Weights of a small autoregressive pixel model.
Data: trained on telescope images of galaxies (Galaxy Zoo DECaLS), 88335 training examples.
Rows from block 7 of a small autoregressive pixel model, named by matrix and row number. Rows with one number belong to one neuron. Each number is 500 + 50 x the weight over its row's rms, rounded and kept within 0 to 999. All counts start at 0. Numbers have three digits each. After the name is the row's rms in percent of the matrix's.
Before each neuron's rows are labels from the 100 images, of 14976, where the neuron reaches its highest value: "top examples" is what is common among them. Only what is clearly more common there than usual is listed. The data: telescope images of galaxies (Galaxy Zoo DECaLS).
# fc1: MLP up (model.blocks.7.mlp.fc1.weight, 1536x256), inputs 128-255
# fc2: MLP down (model.blocks.7.mlp.fc2.weight, 256x1536, transposed), outputs 128-255

top examples: shape: featured or disk; edge-on disk: yes
fc1.237 109:487485497518404483470446509578500548369496452512547498537468516471573552534488487558492449455501428466536367585565463514498497457451428569487541487395502593492530461473558530567573451504554443493448467478593454489423516481529522515496542531475569510508444459512409527498530506592446473561372533546433532457530473437518478588461511470414527512468495471457465489507525528453561544473476
fc2.237 099:520506470515502561439513521468503526465471505470461538443343478469471517519511477519443422451539585606445431495511512558565584518510495558568465551422548532484543426392473563483526530510538472533395564535400425613522536569476493399511557421583441496460532512436400473411477556535445456531470552448460481569464485581539518544484513458504497567530518509516500411551534523425513505494607

top examples: edge-on disk: yes
fc1.650 101:562530481483544496556413453518533477422445400564531417455484484586474534654472509534407519415536469522475436504431534436565523575488508510428518486520510515535501513533526524433555498493523461524513464458462481520560507479483459468585531532422522472410562480577486476481530511562531534543468512514433491475512557595431539495626485392471551466537586489519503539500482573592483529535492
fc2.650 100:457470424414492484543502490437470508665536529561554506407596533343495425462484463535479515497501585512481565540485506555489442432563610455512488514507474488486490524498555574535536488504451536538483502463476568430387490503520501601463553439451501598500528449486561468448493421491455452507469482497527506509429461505501506637534503451610533523451537518467522465520504417504546569554511

top examples: roundness: round
fc1.338 097:456594490499595530497425432488418423475442527543485500412542537493530454614504477515520538531564470444493472492587473539488490526454512499565567460465523438608456555453445529493589451497589521464417439385534589488479530465482491442593469515470450410377530509541478487442471480542540519559489498453395515456500585512485455556519528548487537510455557453456459538485538511518608457555499
fc2.338 098:443591518514512543479450482475489501589510464513398479495537508473525554568529446532431554489510475498530378465533539548513510582481387497545508520503599520534530562465472543484534471520530471505487539492567440519509514489525572414640460508657444485417549485434460449491566487496555542456471524460440391585489545500503521535505566455517575559522526471547438379460487503483543426415501

top examples: roundness: round
fc1.622 097:514571464527484433527481467437555457467427478547483549447450551457512421571500514498413335491553470463523444587490514587409453567423487457504564477423509521564443495488533477530579476482534528481530488448511449565535551432568487460584447440533463554454563504474441549514565569518502514426464453564471528455503570555538513548537407579492602471459484521558382502508553613510479444518510
fc2.622 093:476482641514626555496476569469551534451468553491556493529517498509489449478489549488576416518501442490491355438473563449423478447429496532501542540510506488491515506557525495429522574532517477484475505484545533469464447597563556479473482499403371575545478520505500462529561490602557513523472584421458500469605542486529586449423484524549534484504469412384476531494567476538446489486447

top examples: edge-on disk: yes; roundness: cigar-shaped
fc1.494 102:516485527499587517471456582544496480380525436368478572501429506534479442567507476511490457492463470518488397521549477538463572556476528455485485433553523485505526428481590490550526472577525445482579662487513408436468512515512460487405491489496567471449500515480427465411480475581419529546501536548494551408539545519467361454551534501425540464439505434513381436500525590474460446521477
fc2.494 118:478509435415423543452500475557471553513567479485469515408500477444553622461489465516449511559477587538440502549463558528514484598473537564475538531467566560547450450469468533458532496490510489534473529460500570512462496568441462445555428469511515523528509488415462498478503518426544487552581383493554468535454499549600514542455595445487505516540564492499399371551538547438584560448593

top examples: roundness: round
fc1.527 095:526540402472552624515469537613479435553527447426574539604463552568487502588470538488511486481454512550497499537491547516539509465483441498488496463506482568473478532471553402517522454506532549495511515568496404538548397521581487517490522500422454469570511554520426512512536565477549405466476449523523557494469497578564491543523583547546492551561412620547528585482474571454536518513550
fc2.527 086:432501487539543473566440504403590485514508609508499585423569421403569488528459494556549501562470478500557487479471530377550601490532517536418478510493481486478464492520523460467515555430483510602457596558461464431395632531412611598431466424436470523407516485430511407510522532483517499595549458569610460442502518484564535506530509485600499488468602451445447548424524540539485410576511

top examples: edge-on disk: yes; roundness: cigar-shaped
fc1.579 111:455505457465537493528484506495472495519445513475469556459577539520522494534487435533465489385539430445466491527599465524503496498481502529504558480498529556565597669524437437419534444489541434502438495587548545572541505458564510472498548470599465496469496522550474526473514472526595477564552585398561516409528552521550520483466466543483543466467506458449542587475535542529459556409479
fc2.579 134:499439420482508562479437506573485458444458518477538469551418529608529559459519484538545459541419403607428370535442552515554486464425482498580422432449521570458466524497535458562475484567544504476530536565500380553573477537516509378484478445527497488491485571559481356499536508499428586475481537462461490520528584460582456527555479494496440548453480541452522513553557547459535506445509

top examples: edge-on disk: yes
fc1.223 100:479501531506470522506504507524569507512549509493444535414497453552350540566484580520465506454496500552538441534535490598562475504468445523577519465481490482483506502528408437431605462470508473446394600480560454438474522426536483516538475477437456363456532359476532533438434490591437558636484553563494420549490488532479448542557464418453513459548533449497490538541547499549503539474578
fc2.223 102:463420535529453487462411516498508415440498480498487573500494435583572454492531490504576404451543523579560371506454534493554518452485510514411508444505603489499466494614523447506517526500414485490472538489462548409571450485454613485496424481599510422538493473439502483502448495531517492488510474516457441440534542484587520539397498446448516439474433504520455417512558544465478493506591

top examples: roundness: round
fc1.728 099:555574478522505538420515485543555446477414463471523533604453471584597532512510561515392441553573429524518486507478536502453488532477623515478517403437506530490327538511448501488514496637496540440520538521475370503498480469500547470539453493566448534439568409443450469462436527505513517490477443505549627504514512596482515461460456562446562431514452502540526480542526561470518515420560
fc2.728 103:519519580485504470513559434432476490546476488439511495596547531440518439540542475426449424505466561451478484459556378487432483461551582449514513451456395426476687386502541655547526616527426512611411499458468598527445553530393476503452508571539430575425524556500549430510533461513451521556426510561535574516535459536550399553532468481499521512440542565450511463475474462583512520478402

top examples: roundness: round
fc1.304 096:523610397539606555492419455437504421444442488501479543496399560559507501535563458503490563414508440476444438558505545414533450462442504540614543372517489590492443526462408381412427449504413505435469513573507514546527523436551513477502452497550437434417500504530407502484551509520622581554491440492505535530468530595572541449488428471486529553534387557569465500524469499529527509491524
fc2.304 092:504491503512519463579495420451520417362569620447476604534394464602531474549479502457498456486442567559540356508449593564496585476448524473517543469424503476470508476560553518387515409505550480506503447616574457425484519412542553496499453479535504456491477529416516410431514461537575565519539517590482529488540500515534470499391512539507533456468487527489435414561512558486451495512471

top examples: roundness: cigar-shaped
fc1.540 089:409558543523523592532501507569572425456538428482531493598513475515572570573587503507579440487405527579539460488518531560486548516524512530508456598539502540537594470525552450476442530423531452525482430565443377555581508528515468482514499468602419489503461553512380482448461588518512515465473529514476474529473514543537522489504464464443482573567521512484517465583608535513546527512463
fc2.540 080:574517509561479505439492468471458471559452519498492536434511491352500480525521437494407487523432486483588453581632481426572503513482456499400544472581533492537419444438489449470564521592404531479499598455450495603498539521464541475501483398495469531462523532488536433543451502511521556549399449461544522462523509517540540400574509538589519488487459491408499468447515476555442452564413

top examples: roundness: round
fc1.55 097:530568425494502566416416481475494452491416514523412476625435595535550448542547495514462621450535539514525432490595511561517457477425529505462581449517475492473488662492504487527512455491540505512541525570444489536499495380527477484528482558591508471464597431449476489466593486499571433566460546559522551522494492491573465549428512460535481490488506487530493479485446501485414495510491
fc2.55 108:488469546492586536517481563546491505426572545514549506614522507503545526504513575514594399495503417551495457505448539521485581464496484482481459522421494544451496449493634498525522530579486543525589466597587406497479528513502450525452532400477482481577428473460518509379458462494350500473482550504524519502529514542543506494509476504423439551521470543393421568563449536481463434533469

top examples: edge-on disk: no; spiral arms: yes
fc1.743 099:577501476495642583427527500440536505481475512456468542525416518570466446500561519476464468498486490623527455530574499571510493546485498497531509538451493522552462512479396529450594538538488577510423521519537476578550539404553478404572485432605542478525604439426558497402545505549598482553452451405512540533449552544512476501374427564481557473515429415514454446508480517528506484561532
fc2.743 091:496487512544461548528465508455490474567560545567590545547646447491598512465421542418466468521430504518395564473385479488423538489521543419493497549496496548546494386439475643498443544485552496533554517490484503502422442557411457566483522404395495539545403529524566494537488491501383574484562475509431497472481525511565487544558462501554504479479621617505475504458493426576504480504433

top examples: edge-on disk: yes
fc1.599 099:437570412478525528532468449584465493445481447482379425468445568529471536477445533546430449490518524493513458504441567528514479519437429513536441520424480426445538557511444467487592466556531442487523500507479441526596474507532554484607487502556463422483535510443564503407602499542450478564481440515516505471533531563526581533522470521520530476491465446445485550577470567513492466519544
fc2.599 090:556503533482549538476552391444491490489470484505427448475476479503450506545522478501330427426544513366495436490516452540512472579484551536416457519516537547546519494535404491506527548527544469521449499431505513488424493448497480492504504412602544588401531565488592426558565484556572528490473400493467557561502506466399523539481508502442606498474478491652487498570447451551512493474521

top examples: roundness: cigar-shaped; edge-on disk: yes
fc1.699 099:460507524621606514594401549477461492464505467459452407467427572511509578514506510452515525493455400511559418425478472464427636524472490525470481477496487565529372497476499482527518486520532390459536514476451510530539527482512528337435571531405542538475465579541480501519493586539553524529488539449410532485562504504479490473526462512504430496447352485505494568416587478568523553443501
fc2.699 106:519488512511433478499527415422560509508458456469449498481519532582516495442553421485453514459582570411562554507514500570532446604542547468471402511520436532528476502621512485558514427393437430540495450532435495541500504560537560589552599554427466432463549421434445517551530557483517437487560587465441501566490510421455486590450515451500460619532445561536519450455553505445514551485489

top examples: shape: featured or disk; edge-on disk: yes; roundness: cigar-shaped
fc1.637 096:452486482527480482526523499512563504466581554456536511467456439576542505523512428476494403561488471527479468568493546557562623489505509488480376464444496500520471451435477462534521474639453401420510547485479397412518555505554441498447474537479443519527522494459478529473484527493494464475403520508508471443490479609502451470430537435443553473477574486498452447621497544511489547453559
fc2.637 095:468467512528504506435498508406488489502478497591448511384467473431452414564553446559473575483465564536473429471480480529434498555556479523457537443568550484536533449464480442430520506429447517499358546409511535536482494512540640434539503533550501556504495472474515461558486575463550575552502585513499564476552467568649415588556491507535466481499531478523454476514563539528549478548550

top examples: roundness: round
fc1.48 094:554571464482546491498438441471488497492429467530422534474497559467524507588551524527549548459533548472550430505479580522506535502454471514540502506547495525645482588530434435559646429480562485491370513526512486538509528466582449498567461473457463468448536533538497508423506484495562516492470459463461411419479573498578482533515517596533587486541545493486519413448486433573557507497556
fc2.48 102:547504616526604584437469526516539486559542480397578523499531447561488527458437474512500442462474464474453396473515511479495445533448443429501541490481636581554521490554504513444536463519457540539448590474669503453529455422481528414512464439567501492468518455454472547394590497535508490433457449517485419452539546555460547539441519434444577447460501472436445485498521599554451452419427

top examples: edge-on disk: no; bar: no
fc1.123 095:502475535569486567523466499544535525537526475583548585506415542474553521484506487492614509437500415487529478538597575446468500520478425562454502492486599523680514481475461475473498434380518507410428486459578504449445535513520522449515394506504524575425550479449489528432460484552506524426484561515432516490536544512514415486438551586506595473427488487516420520550458528506501510476495
fc2.123 093:481432516467514584555424502478541446485502544464482513525411510533425520462520529487466432463493505644451430413497546557514543482430515526569556421486603580490628493563496484392490549506486512502454625450495506480483492583364467424594545444566470509554525491498591516410569510511539518571555479448506419483476493508506568476450470463435497481506442441412433545567532641555543498515558

top examples: edge-on disk: no; spiral arms: yes; bulge size: small
fc1.127 100:564516522518480493580453515483572521527521468449480530548462510562490545568562458378427424498477473590574502519488532581444529522548521416458548473496534506439436502452511443477454494451444512531455463455397435484513533499574488558522491476536582402576411472475511485423506508542508423489451622540485427481554475546422392595459570516538500448535495466473523489548529513530515396526546
fc2.127 103:530551512503450480431486615544408475611413485475581464428523467432460451506544468584506579581512501531474531421432413471503495515524452385534438495492489501549547496502418504568518607455489568513500474547618515440425526496451508543524425487451535457463461401556463439480522442515473458526477485504440493506515537483460492485509444509438468478562515499498536446434470527519561490452502

top examples: roundness: round
fc1.510 101:498591514535519534554462494509418515460519491455488535505445535501437559585481621435442493413479542366543464478501475533476558468392529528474527540501535444552479478493473551506446487443448546417471512505498562438517511488524415570592503449489496537421509486420555487453559497467635492460406482482427550456517550510433397411454481560507582466467518469545484416523509470655471544535513
fc2.510 103:423426542489523482553507554495583544500477520512606463516559414564481475461487464559551517493437533522511321523467547446472493551501499390523462521464528483543578489561543536437471561504466450521523532441582450501471491565511586495523586527474347544579537516489405511588536483536500477549498503493536479508519526583468618501492486483413548466520453455419449569539496509540510538407518

top examples: shape: featured or disk; edge-on disk: no; spiral arms: yes
fc1.407 108:531552566581531530420461514442505500443486543520566451574466512579578481507474530403510602552360435523534484467516433429410557471568495456562544434383436569429503504459506566557524418572463465626556550537562427543461553439490539505451548466407535536471454547471499479540526512551489535449473556531425595510531453548468483615496481585462470510534466572536467553551525513554534480455418
fc2.407 123:432488426528429509475486471508500543445494583538512505456422471512545562447506431576625504557508578579459505515450603618565427471532430568517423565525492489481380469516533375545490557452488445481476477553495470469612507502486533373585447484523457508532482498465466491478499527499466465510502474460557491481455544537527460379451469452517531513543420460480523383602504554437545575477566

top examples: edge-on disk: yes
fc1.430 096:465606481564515526462428549452483463496556464525497529438428481561422543552507634499441552497478503463541476465531570540526483581509460519558471439501530545506431458445467541510516428478484529400480550478546448477561507357525538472515359446436483531458468425460462506481473493472493412495500493417503458476528460654541530461600456518592536587479501449530428474596484589447565500515526
fc2.430 100:543497540511524478512456352516410487466434581526546452488480411492516452515477510514456514514442515410483482515509523484576405475521493492470523447441474491474562449534476488422460530596485530465514506604459523429473426554470449529499369516490520540470514552511493482518562502525505572419490530489569613514516526491539613463453497552562459524483531518430516484506472451507461469540414

top examples: roundness: round
fc1.623 100:549526477467487557463556511538452482573506515469537491451515488520545405505476580539499506523563570588436448557462570501521473455452566488456612481476530540576554517438467471508550481492552517571491617507484511530427524528466493510583468499503469498421544513552424579507547434519516488571478407441499496546446447497498576500463537438533518573543549469452490472491495499558560544468440
fc2.623 110:496429538633509514521541448429534490463412549491510490517463446499446464428476495478480487521501442495522475447566540524490580491598496454496454498491448467560533555494527465420544525523524420455511508531582528431543460498488557475445511539459570463578449448545559506556415531640503447455509596525476512483526484502434444490495471567464505440556553457474531617547492479492388511487544

top examples: edge-on disk: yes
fc1.158 102:508518506518654532597444496568527491438468491432523566612469429626474502475549501443532582493469490570470463457521491450517615437448546500555519417413488500475529539473547506477507434437405490475513534544545440479461554480565465488367466539546440443511535552506500463422527557506502524503432465539473540481520479537432487409453423536596527493514451533525560466573510552509543423442497
fc2.158 107:601445445497529531530454526489523493479497433582489590529545516541586567532505538596490563478490496436491397524401545485583362482445424512441534467589485580549421528538511494509517423474573546482544451491414459415513425415414466528421447465459552525515522490544583445535470503536465498455543627479525430486454556460607527473431612455537401501399417423522559524420461541533529522508566

top examples: roundness: cigar-shaped
fc1.596 099:466614539576510484501506526471456449417478492426458538499451503513544552560436556568557491445526425503519403480485500497418573498528490535509496399506519546536507464444521472609579443463558462405470501573604505427505549545527529488527491539576548481535522390494385541421489479573516497521475589505517470407502522509382465516577573515441499464459569503502402472513546541467479473501418
fc2.596 114:398523624496620510457447450436506537437518485504490553473536589472475462487497567560504570538527472527495393501531619471465435460457460549492583443516491494515531591574392547447566459504551418460474414390478541441455517496535505439536471505544470548440523522480593436511528506533535519492485507488480484487495550441531611515402456406589572507460547426459455541461486464575451430460524

top examples: edge-on disk: no; spiral arms: yes
fc1.300 101:582514506492512533481435487545479537453451397553425452592454487487451410537531491545447505553498454570476400532491507569429563474467503452485525494541542573636518515535442514460489467530524498494479443446487576536540474485529533412482569479585494514503529644445521466494497601610543453413493549437372469487508568484521431509433558510422458473534485540525400526507532430517470483522452
fc2.300 095:401560516528486473566495409465533527512484486465519549507513426630599590500511510411530459440515515498510461475498517507505564496508600506483452582541410449372501528464453432515451521524518493493495376529419563556513423478443555604536442512484531475482525552564533408580552489470484510470607610516397559530581525444420500494490469447507532497594522507532483459507531529442459486439446

top examples: shape: featured or disk; edge-on disk: yes; roundness: cigar-shaped
fc1.521 105:548515532480535511439484481535555469450617491518456516429431417543590543516584551517549464556464576629483468431543552583494525507502400514553456493481476536466483403502481518539537484471580399504437625590504495412468570481475479499486418470497454449517573446376432600429428504503463508515499524505497477500543511539550465441515578564490507490477529466525511461527509491551545452489498
fc2.521 110:412447496480432543451501395481552524463459550494483475450427496401569421559533440494550519587562615561507482578512464569468431464490506558519477557462451529518570451527529454454552532510514488558460510593508574590471460518532567483497528488495460479501540525390441590530435511520442463546501442521527584488462475588596631533442502528495507497539570470488486449522527489474514563513500

top examples: roundness: cigar-shaped
fc1.289 103:449510481524541565477479536558611500550477478430531464433423508516533529533534472531421554505537532547506451498506458442487441489463526496549521529414418617499521493523575532514458549466442459553515542510553469514481501462460478512440415508512497540416574369426498602546504504554544493552512488495555479487546494439512584466475612531534535498518462530500434410559490538505513543456405
fc2.289 098:473454475505530520489515538530479522569520455403453533517535514521467544560491499465537431470486405515511342580562404509478462563540504431507439490535603540548471566500468544506514482448489503488426512475490359576464509512462514444455560450488579502558518473585543441533444449535519553601534515507481433483502494543439415582573472501462510444429637415407576511409523538469487584535497

top examples: roundness: round
fc1.508 095:451549490493405516428496441563516538483511457476484479541552464552593500677507441494504542462566520549502465563416505493546538415485485512541533385469451515468574523449526558502550441445508552548514475500403439570518522434523557583470506417629473428441574454476488504520528504482431513605453493548526488480534520527444521438497505495539498545510519479486538466527526546487486442466424
fc2.508 106:479467534595526491453543523490549460556494532512452460482521506511507466490521504557559411522578530524547567538567490526414500462541501477446463497429476435522483511554536433462561569474483429587456498570546502451526535599557586441437582495486531413547446482464405524463447495513431431478500611549441525492552466488581436605446481469428482413507510531482465590444482475439422478508512

top examples: edge-on disk: yes; roundness: cigar-shaped
fc1.165 103:441481597487513479490481464552476474418478437579497486430349557497443522471591529559446485559420500522497463528541496482434473563443560508525497523535494494539518554508476395460503505542471433472474376423535517548568459541518495434501550508506550474543534518577532563503589534560628518498527541500453463478510480554510499530531492493480530480601471471485440577476520564518553511456470
fc2.165 108:557451535563525479552543511411534580536437497503462491541556582502518393543519550556531513447509475350567497420487416421417511429564565559416497491542481450498571502465508561464487550379414440494463486416440558497512529561451519543483593481410461526492538442485538473486498476500515571517507531518534534487493441433459533610499442505494473480472517492451543509399483420464498470527481

top examples: shape: featured or disk; edge-on disk: no; spiral arms: yes
fc1.684 101:534549425522508619475452423524490515478528536555451493551454528468518514477499574455535588541490474478479492424551417480457531413475502479529502506375477558492549534470530443527542488564500521592449499543608562493481465475533515528520558480436529496531404475413482560522601517583504470484451463413378511503571577541506477464452479530452479542493447581488491503605510485626613521481440
fc2.684 110:419562469517447512509524504533509529483498579491512576419404539532548484454451455553644435575486521620477461501491554550413567395502403512470446558460539461467452498432511462505505573460546509461505497576436479507586458589527512469523476496538407450499466497534444483467441476553430455507566454471559425485476537506544518453491449464495500465533555480509442502529563476423420511524507

top examples: roundness: cigar-shaped; edge-on disk: yes
fc1.638 096:487461442483364516510420520550642472406500479456575456569438425549589433503511482458574429544447512524481518496432492483450520487524492453507475465495542562492500544530516447460511489550519495473534582592511399541603455537458470430596569529439457457509598471524491494489465586560502462494436490606506458539562577554485502447489495499473465473595540529539581473561507591524441447440526
fc2.638 092:470512546567544555580501596623493461454495499484528492576570560398385391527436450416478424597469495450457508581591502477409454387487424509529508388521584487529558526454525507472511503475403501478514511492460558539557555548551402464556582500509522507499497612554499515502433511506522518551415399546572491473563481534498475474513442451516517544480486456459511511580534526561498510510455

top examples: shape: featured or disk; edge-on disk: no; spiral arms: yes
fc1.428 104:557534491578542503435460461517572494452427542517440588415436505454497456497535599499509542467424482444507552428480507418465509537551489570565481506489527525569437453475444451500501491537499452424471537507569491491499507433556519421557441497545561444434509510454429564480448480550530597486496437467456443413502534553523454591459501625531535436532353505555475419449549533532449491502562
fc2.428 105:463458632497533530566492541497493504466562471490549580500616444446507559467412499478545473455447556465479459548464497442483557563576520469447513514494578515484520436441586551452473489470478433535560514458564542367484468528543436455510479452438452474609498515508541562455456482525371484493517543524507543448530554539495489557445518485466519495352569417452509513559510555614435524510506

top examples: roundness: round
fc1.131 100:546628492450493503471475511407500467454411539495464482436561539486553489490502478541469529568514548538497493547503499473545503520445447469519575460477518543546572521386461537480599433509500462600514478422461463530503459449526520576537561506529496516412509493456456495522553520539552553576409540429491576536445496523498559454434468531525559527538489385566498413474408559511494490494477
fc2.131 104:499429588602549515466549544484525490513449549487520455506501492517461540450466515456582411510541441516549449487536507494374572458536445458459400524524479468475467497542527401468492593551550430488537469510523493455548492531564538491390493460470516399574409472583490603473449535630440426471521589533421469443597470489540478563438394508415470446543569545465504571485535484441382509488485

top examples: roundness: cigar-shaped; edge-on disk: yes
fc1.502 095:448510515476615548563508476547550453461502481595508478361486470572466523484459442518497510468450545501506455562477515370431597605516476427494540538490546534537526458513509395565555554370456539542510545535477510456455435515516567552441394432445530457478514461558522615532487486509485458619494504443521537565529484553557540546561577534467532532549544592450378524476544488523548490451487
fc2.502 105:428450539455489462478497545500457538546535486482507496460541513411420442474467534478466438526533462489485470543542486521444475417558597493585537506474537411484603410509677583413540466544424550493488519561512546505478593451575492453512572564501411482523459522549459508479427421569403539496422529535549519478490485615502400600559411598524537474450530460384550555509491477426433492572442

top examples: roundness: round
fc1.157 099:561569421458472540493462430498589465429522534390486530466505530541507518555550520472454501478584540479503471545492468526392549537490550492588492518459467528520388560526415502539508470510483538527478477562475428502419517429519470539518486446583470506423552436444454514478554436493534470523493473623522567476477499628525510626490468481494561507458503461412481564498481591447530496506482
fc2.157 108:443462535566595586511478533471478494518573504508504417609487509542461525483473494470516335523498549493490405540437569492532518486501466549433488487462471476523546490419565452499517575536470471507537466531493501548557470584513512485496492388479471467582431541445543468439359508570410505406463490483416482506557517451515504547417421483407441492553529613449495555539484489414468495551544

top examples: edge-on disk: yes; roundness: cigar-shaped
fc1.17 095:479446597562577482543464621462525543563476453545482446556436529556419589478510590491540476481475427460494458506586431481464554531493492493485421475582514550568487482540539451548450526564553421415482501515480563495555566541512496452433524510444571595519536483562617470548467592605559509480447511482497532434534513403441490464539455519499475503553468503524561625442547478582496562488493
fc2.17 105:578521443500463506462505476456492505529409460521466485518491586509437423505552457525466518457565514406532482453531465523569412455541543506507522482566460432484573555562473456430486503441417479498405467475478525551515567488514486528578628567458486482393632490530496577498573519525640497552526510453536523576420458466481466514502482440505533581524416567533483561403480501373519610507454

top examples: edge-on disk: yes
fc1.576 091:472541568484566460420419490483519506430514512392483498471437528579497504633599549543508465505444509532531413416572512614459638459504536596501550409488521493578416560498468540465575447447500554471394542546505461543401551489404514482536494483520533478546492433565440490470392476533423556537449494498532493451507558536546434449463431561493496509509504465494568507472546465536482428534499
fc2.576 110:525547375446498557469467647561489462609539500468531478446533545482544545439463492556431607640500432566387479567526495493498467432449446543545558448486475486506548525400391608511523502498490500474485443486532544515499442587526432395486470525549467544417515449512481478517533515498570510451489456412518506583369512515502469378498472448531567583559556543460420534516413420566512553443466

top examples: roundness: round
fc1.366 087:483553498543431527447541510552469478483440507513507437572403496558524483565502490541478503501548415459491496585523439474472473534496449477567519409427513586474483484505498541537517461488540511429457459527485476597492437480524521450520490557529493405435438501456469568551606510524556439534480521376502441546487502631404504551438451514452599537541506482521513436496455569555596465527577
fc2.366 097:485496532584592536586527488497448524437480517531475418513442490530493581435475482484531477487463518524574425436575580478436530457490437523401474565487498498476505472485486449465479651571549394493510481451545563537503513577557507466422517447471503463578492467503501508396477525585466430487527595465514539505546518461535473526478444484413497500567521544478444531539537500395447468549470

top examples: edge-on disk: yes
fc1.539 095:552509509546525577526489522514499534429451453508454593494442488518544472538510582497518552433461399559495481381561573469471448503461510489532499527553589544539469639502488396512535532456576475531489376455443550494476538490597429441567474416474490484539463531539529506538498471590523529473520550544488509455486498450653515470464479600485534512525422505558513511525585510489463544499527
fc2.539 093:523517506533499499529468444489441486478495438547481485468451598478504510543456523579512522500502437461501378503593504421507447558506467548415478508585516460557549520473381464469452542498477501479507530530524494392490531529492460473585481521505531528478497546512534337545506525581585575527486571516489573497481569480455404486518495522542529510553563508417422482501505450445531502512447

top examples: roundness: cigar-shaped
fc1.490 100:522487468496452570458460431518522451464452513439533532452453445488513492528504448454532461491591535551492504502489478473429486489535550480516548475505580584542488658548424497529516518520518522535533560556554464443536480512462527418503401557510436501463487440592553539491536491521548475431587446497550473493551547526580537495428591431457554462566552514439476538463524507441598564447553
fc2.490 115:515574593536529546524491469487438440503451476467524471579492464462330452518474521451487455519476547405498514522457425408496522502587499495516471446515502445392646416388572503475507465507461513492576568554416446557528529480478452569464455509466436520489483580458584421524529505556494502463376522509569549490488502533417528482565440558526500535452512554450538581555476488581451516487477

top examples: edge-on disk: yes
fc1.583 098:530550564506539555472467464485528414508487464543472518524498408577481491640475497459546491509536461527423480532509550589584493463439565398521504471462538558565488462551484620502408417497490516562462474497530368531419574528502470486489529523571513401386591493342486500473451380498465489541556430454505454475516538540468530443570536502501567528513516478501467392478445549586526397499526
fc2.583 092:423473532500529513478471551442449491533451487564474393449427471493486484538578466528462537513469591608490447518526601466561416487452450513450543429489530533634467531466460389499465567498567413544495545481489647439469485500541472466523472506443561607497507543512470484540495573527570454451508565452474535490503549468563587459400525481474555508554497527498479471588547478356586565504531

top examples: roundness: cigar-shaped
fc1.124 112:516500435559622503607473540473563421456431403556461562429500538396524458478593512554485552430491542510517467426503472412549518530543514507473446539530483525559478424470470459528544582461452444398540566488536545477517427568497492528452466462484534585496567488512451586478493567510454502471490566464430434415488468510563516603457544631454535477543476443457471407546518482540484439495517
fc2.124 127:426505494444478544597467446430435477547503446560554483408553494503563535565453494441502522521464485444537406552513567459505529558541480484513501498478504437476579516421525582465492439474446525498488510511525479427455515475443457545464481491394415466511452556538438469489486506538389554503478623510600572504468534580473600529574408495572512554414653444416551541496477462546512442577446

top examples: edge-on disk: yes; roundness: cigar-shaped
fc1.24 096:550474441510504533467427498619524556507534484485518498488428532475495562511516530489454376488425520533499465509485501546568558518474456527497483359536539514495421483436488415500498418520519411515458560539591430474558530512514414396483454449595489485551499468472466471431469449478585505487389519529556453483538572555460464550512441516488502508559470464602497467511587550526461545476599
fc2.24 092:452526555506489495418419498421496476486452525540511511448473477462513460505533555553475574499474506462511370437496555424526433429482464559557551426512496483573543558540437577406515528535401528464413554447568620521554445486461600395495425454476472445445527484441526501464431527587443524482469498533453504456448537542536586597417490482499564485477526462525475413446500505433435508543545

top examples: edge-on disk: yes; roundness: cigar-shaped
fc1.4 119:400487442453561495535481514527526445508380445475468529480538526516405484479486473488511514429553485451506469553525455555545457501432493475563610487562592516580553546508409402448540519448551527544448485556502474537547412490531525503557497506490495486534486565614548476520532523549544507505486462420511438476533544538571561472450450560536505430511474467455482612491503545563496530390471
fc2.4 142:452451449466497573487422493548510429391483550442526544516456464545563527508506472536567455468433480628463331559412535472499494470460600498640458487453544574434506507621554502478440486543533475467515443633570425543531487523561545441523507471504471462484501514544442441514527494528441532518516543473461508531524599479599487522529494486469482519473430562474461557566569560412548534361525

top examples: shape: featured or disk; edge-on disk: yes; roundness: cigar-shaped
fc1.418 100:536459481420511533492490456505564524427465509452427579541527507538514530480547553495521533500481589614552462535421535536534586565438399543494473532512523467564517500443422424490555478502532438540496543510411461454520528456524462559445490427636427468515597519484521456392553522506470516557486430395540422509506505452570467561523515473550535440534540456439388483520511516477463377449492
fc2.418 107:540500530522430493507570444492573531500471501519472503574490528400718509561568407464519607519488435464543433466513493525553446426435551563539419580522430524463478536512510478540562565535580482526492459535526546597400480469455518483434502506514464514417567493443505519555503480457491486512527476507472467544472454475493534379490457453497507510529532555483566487439472416564495528444502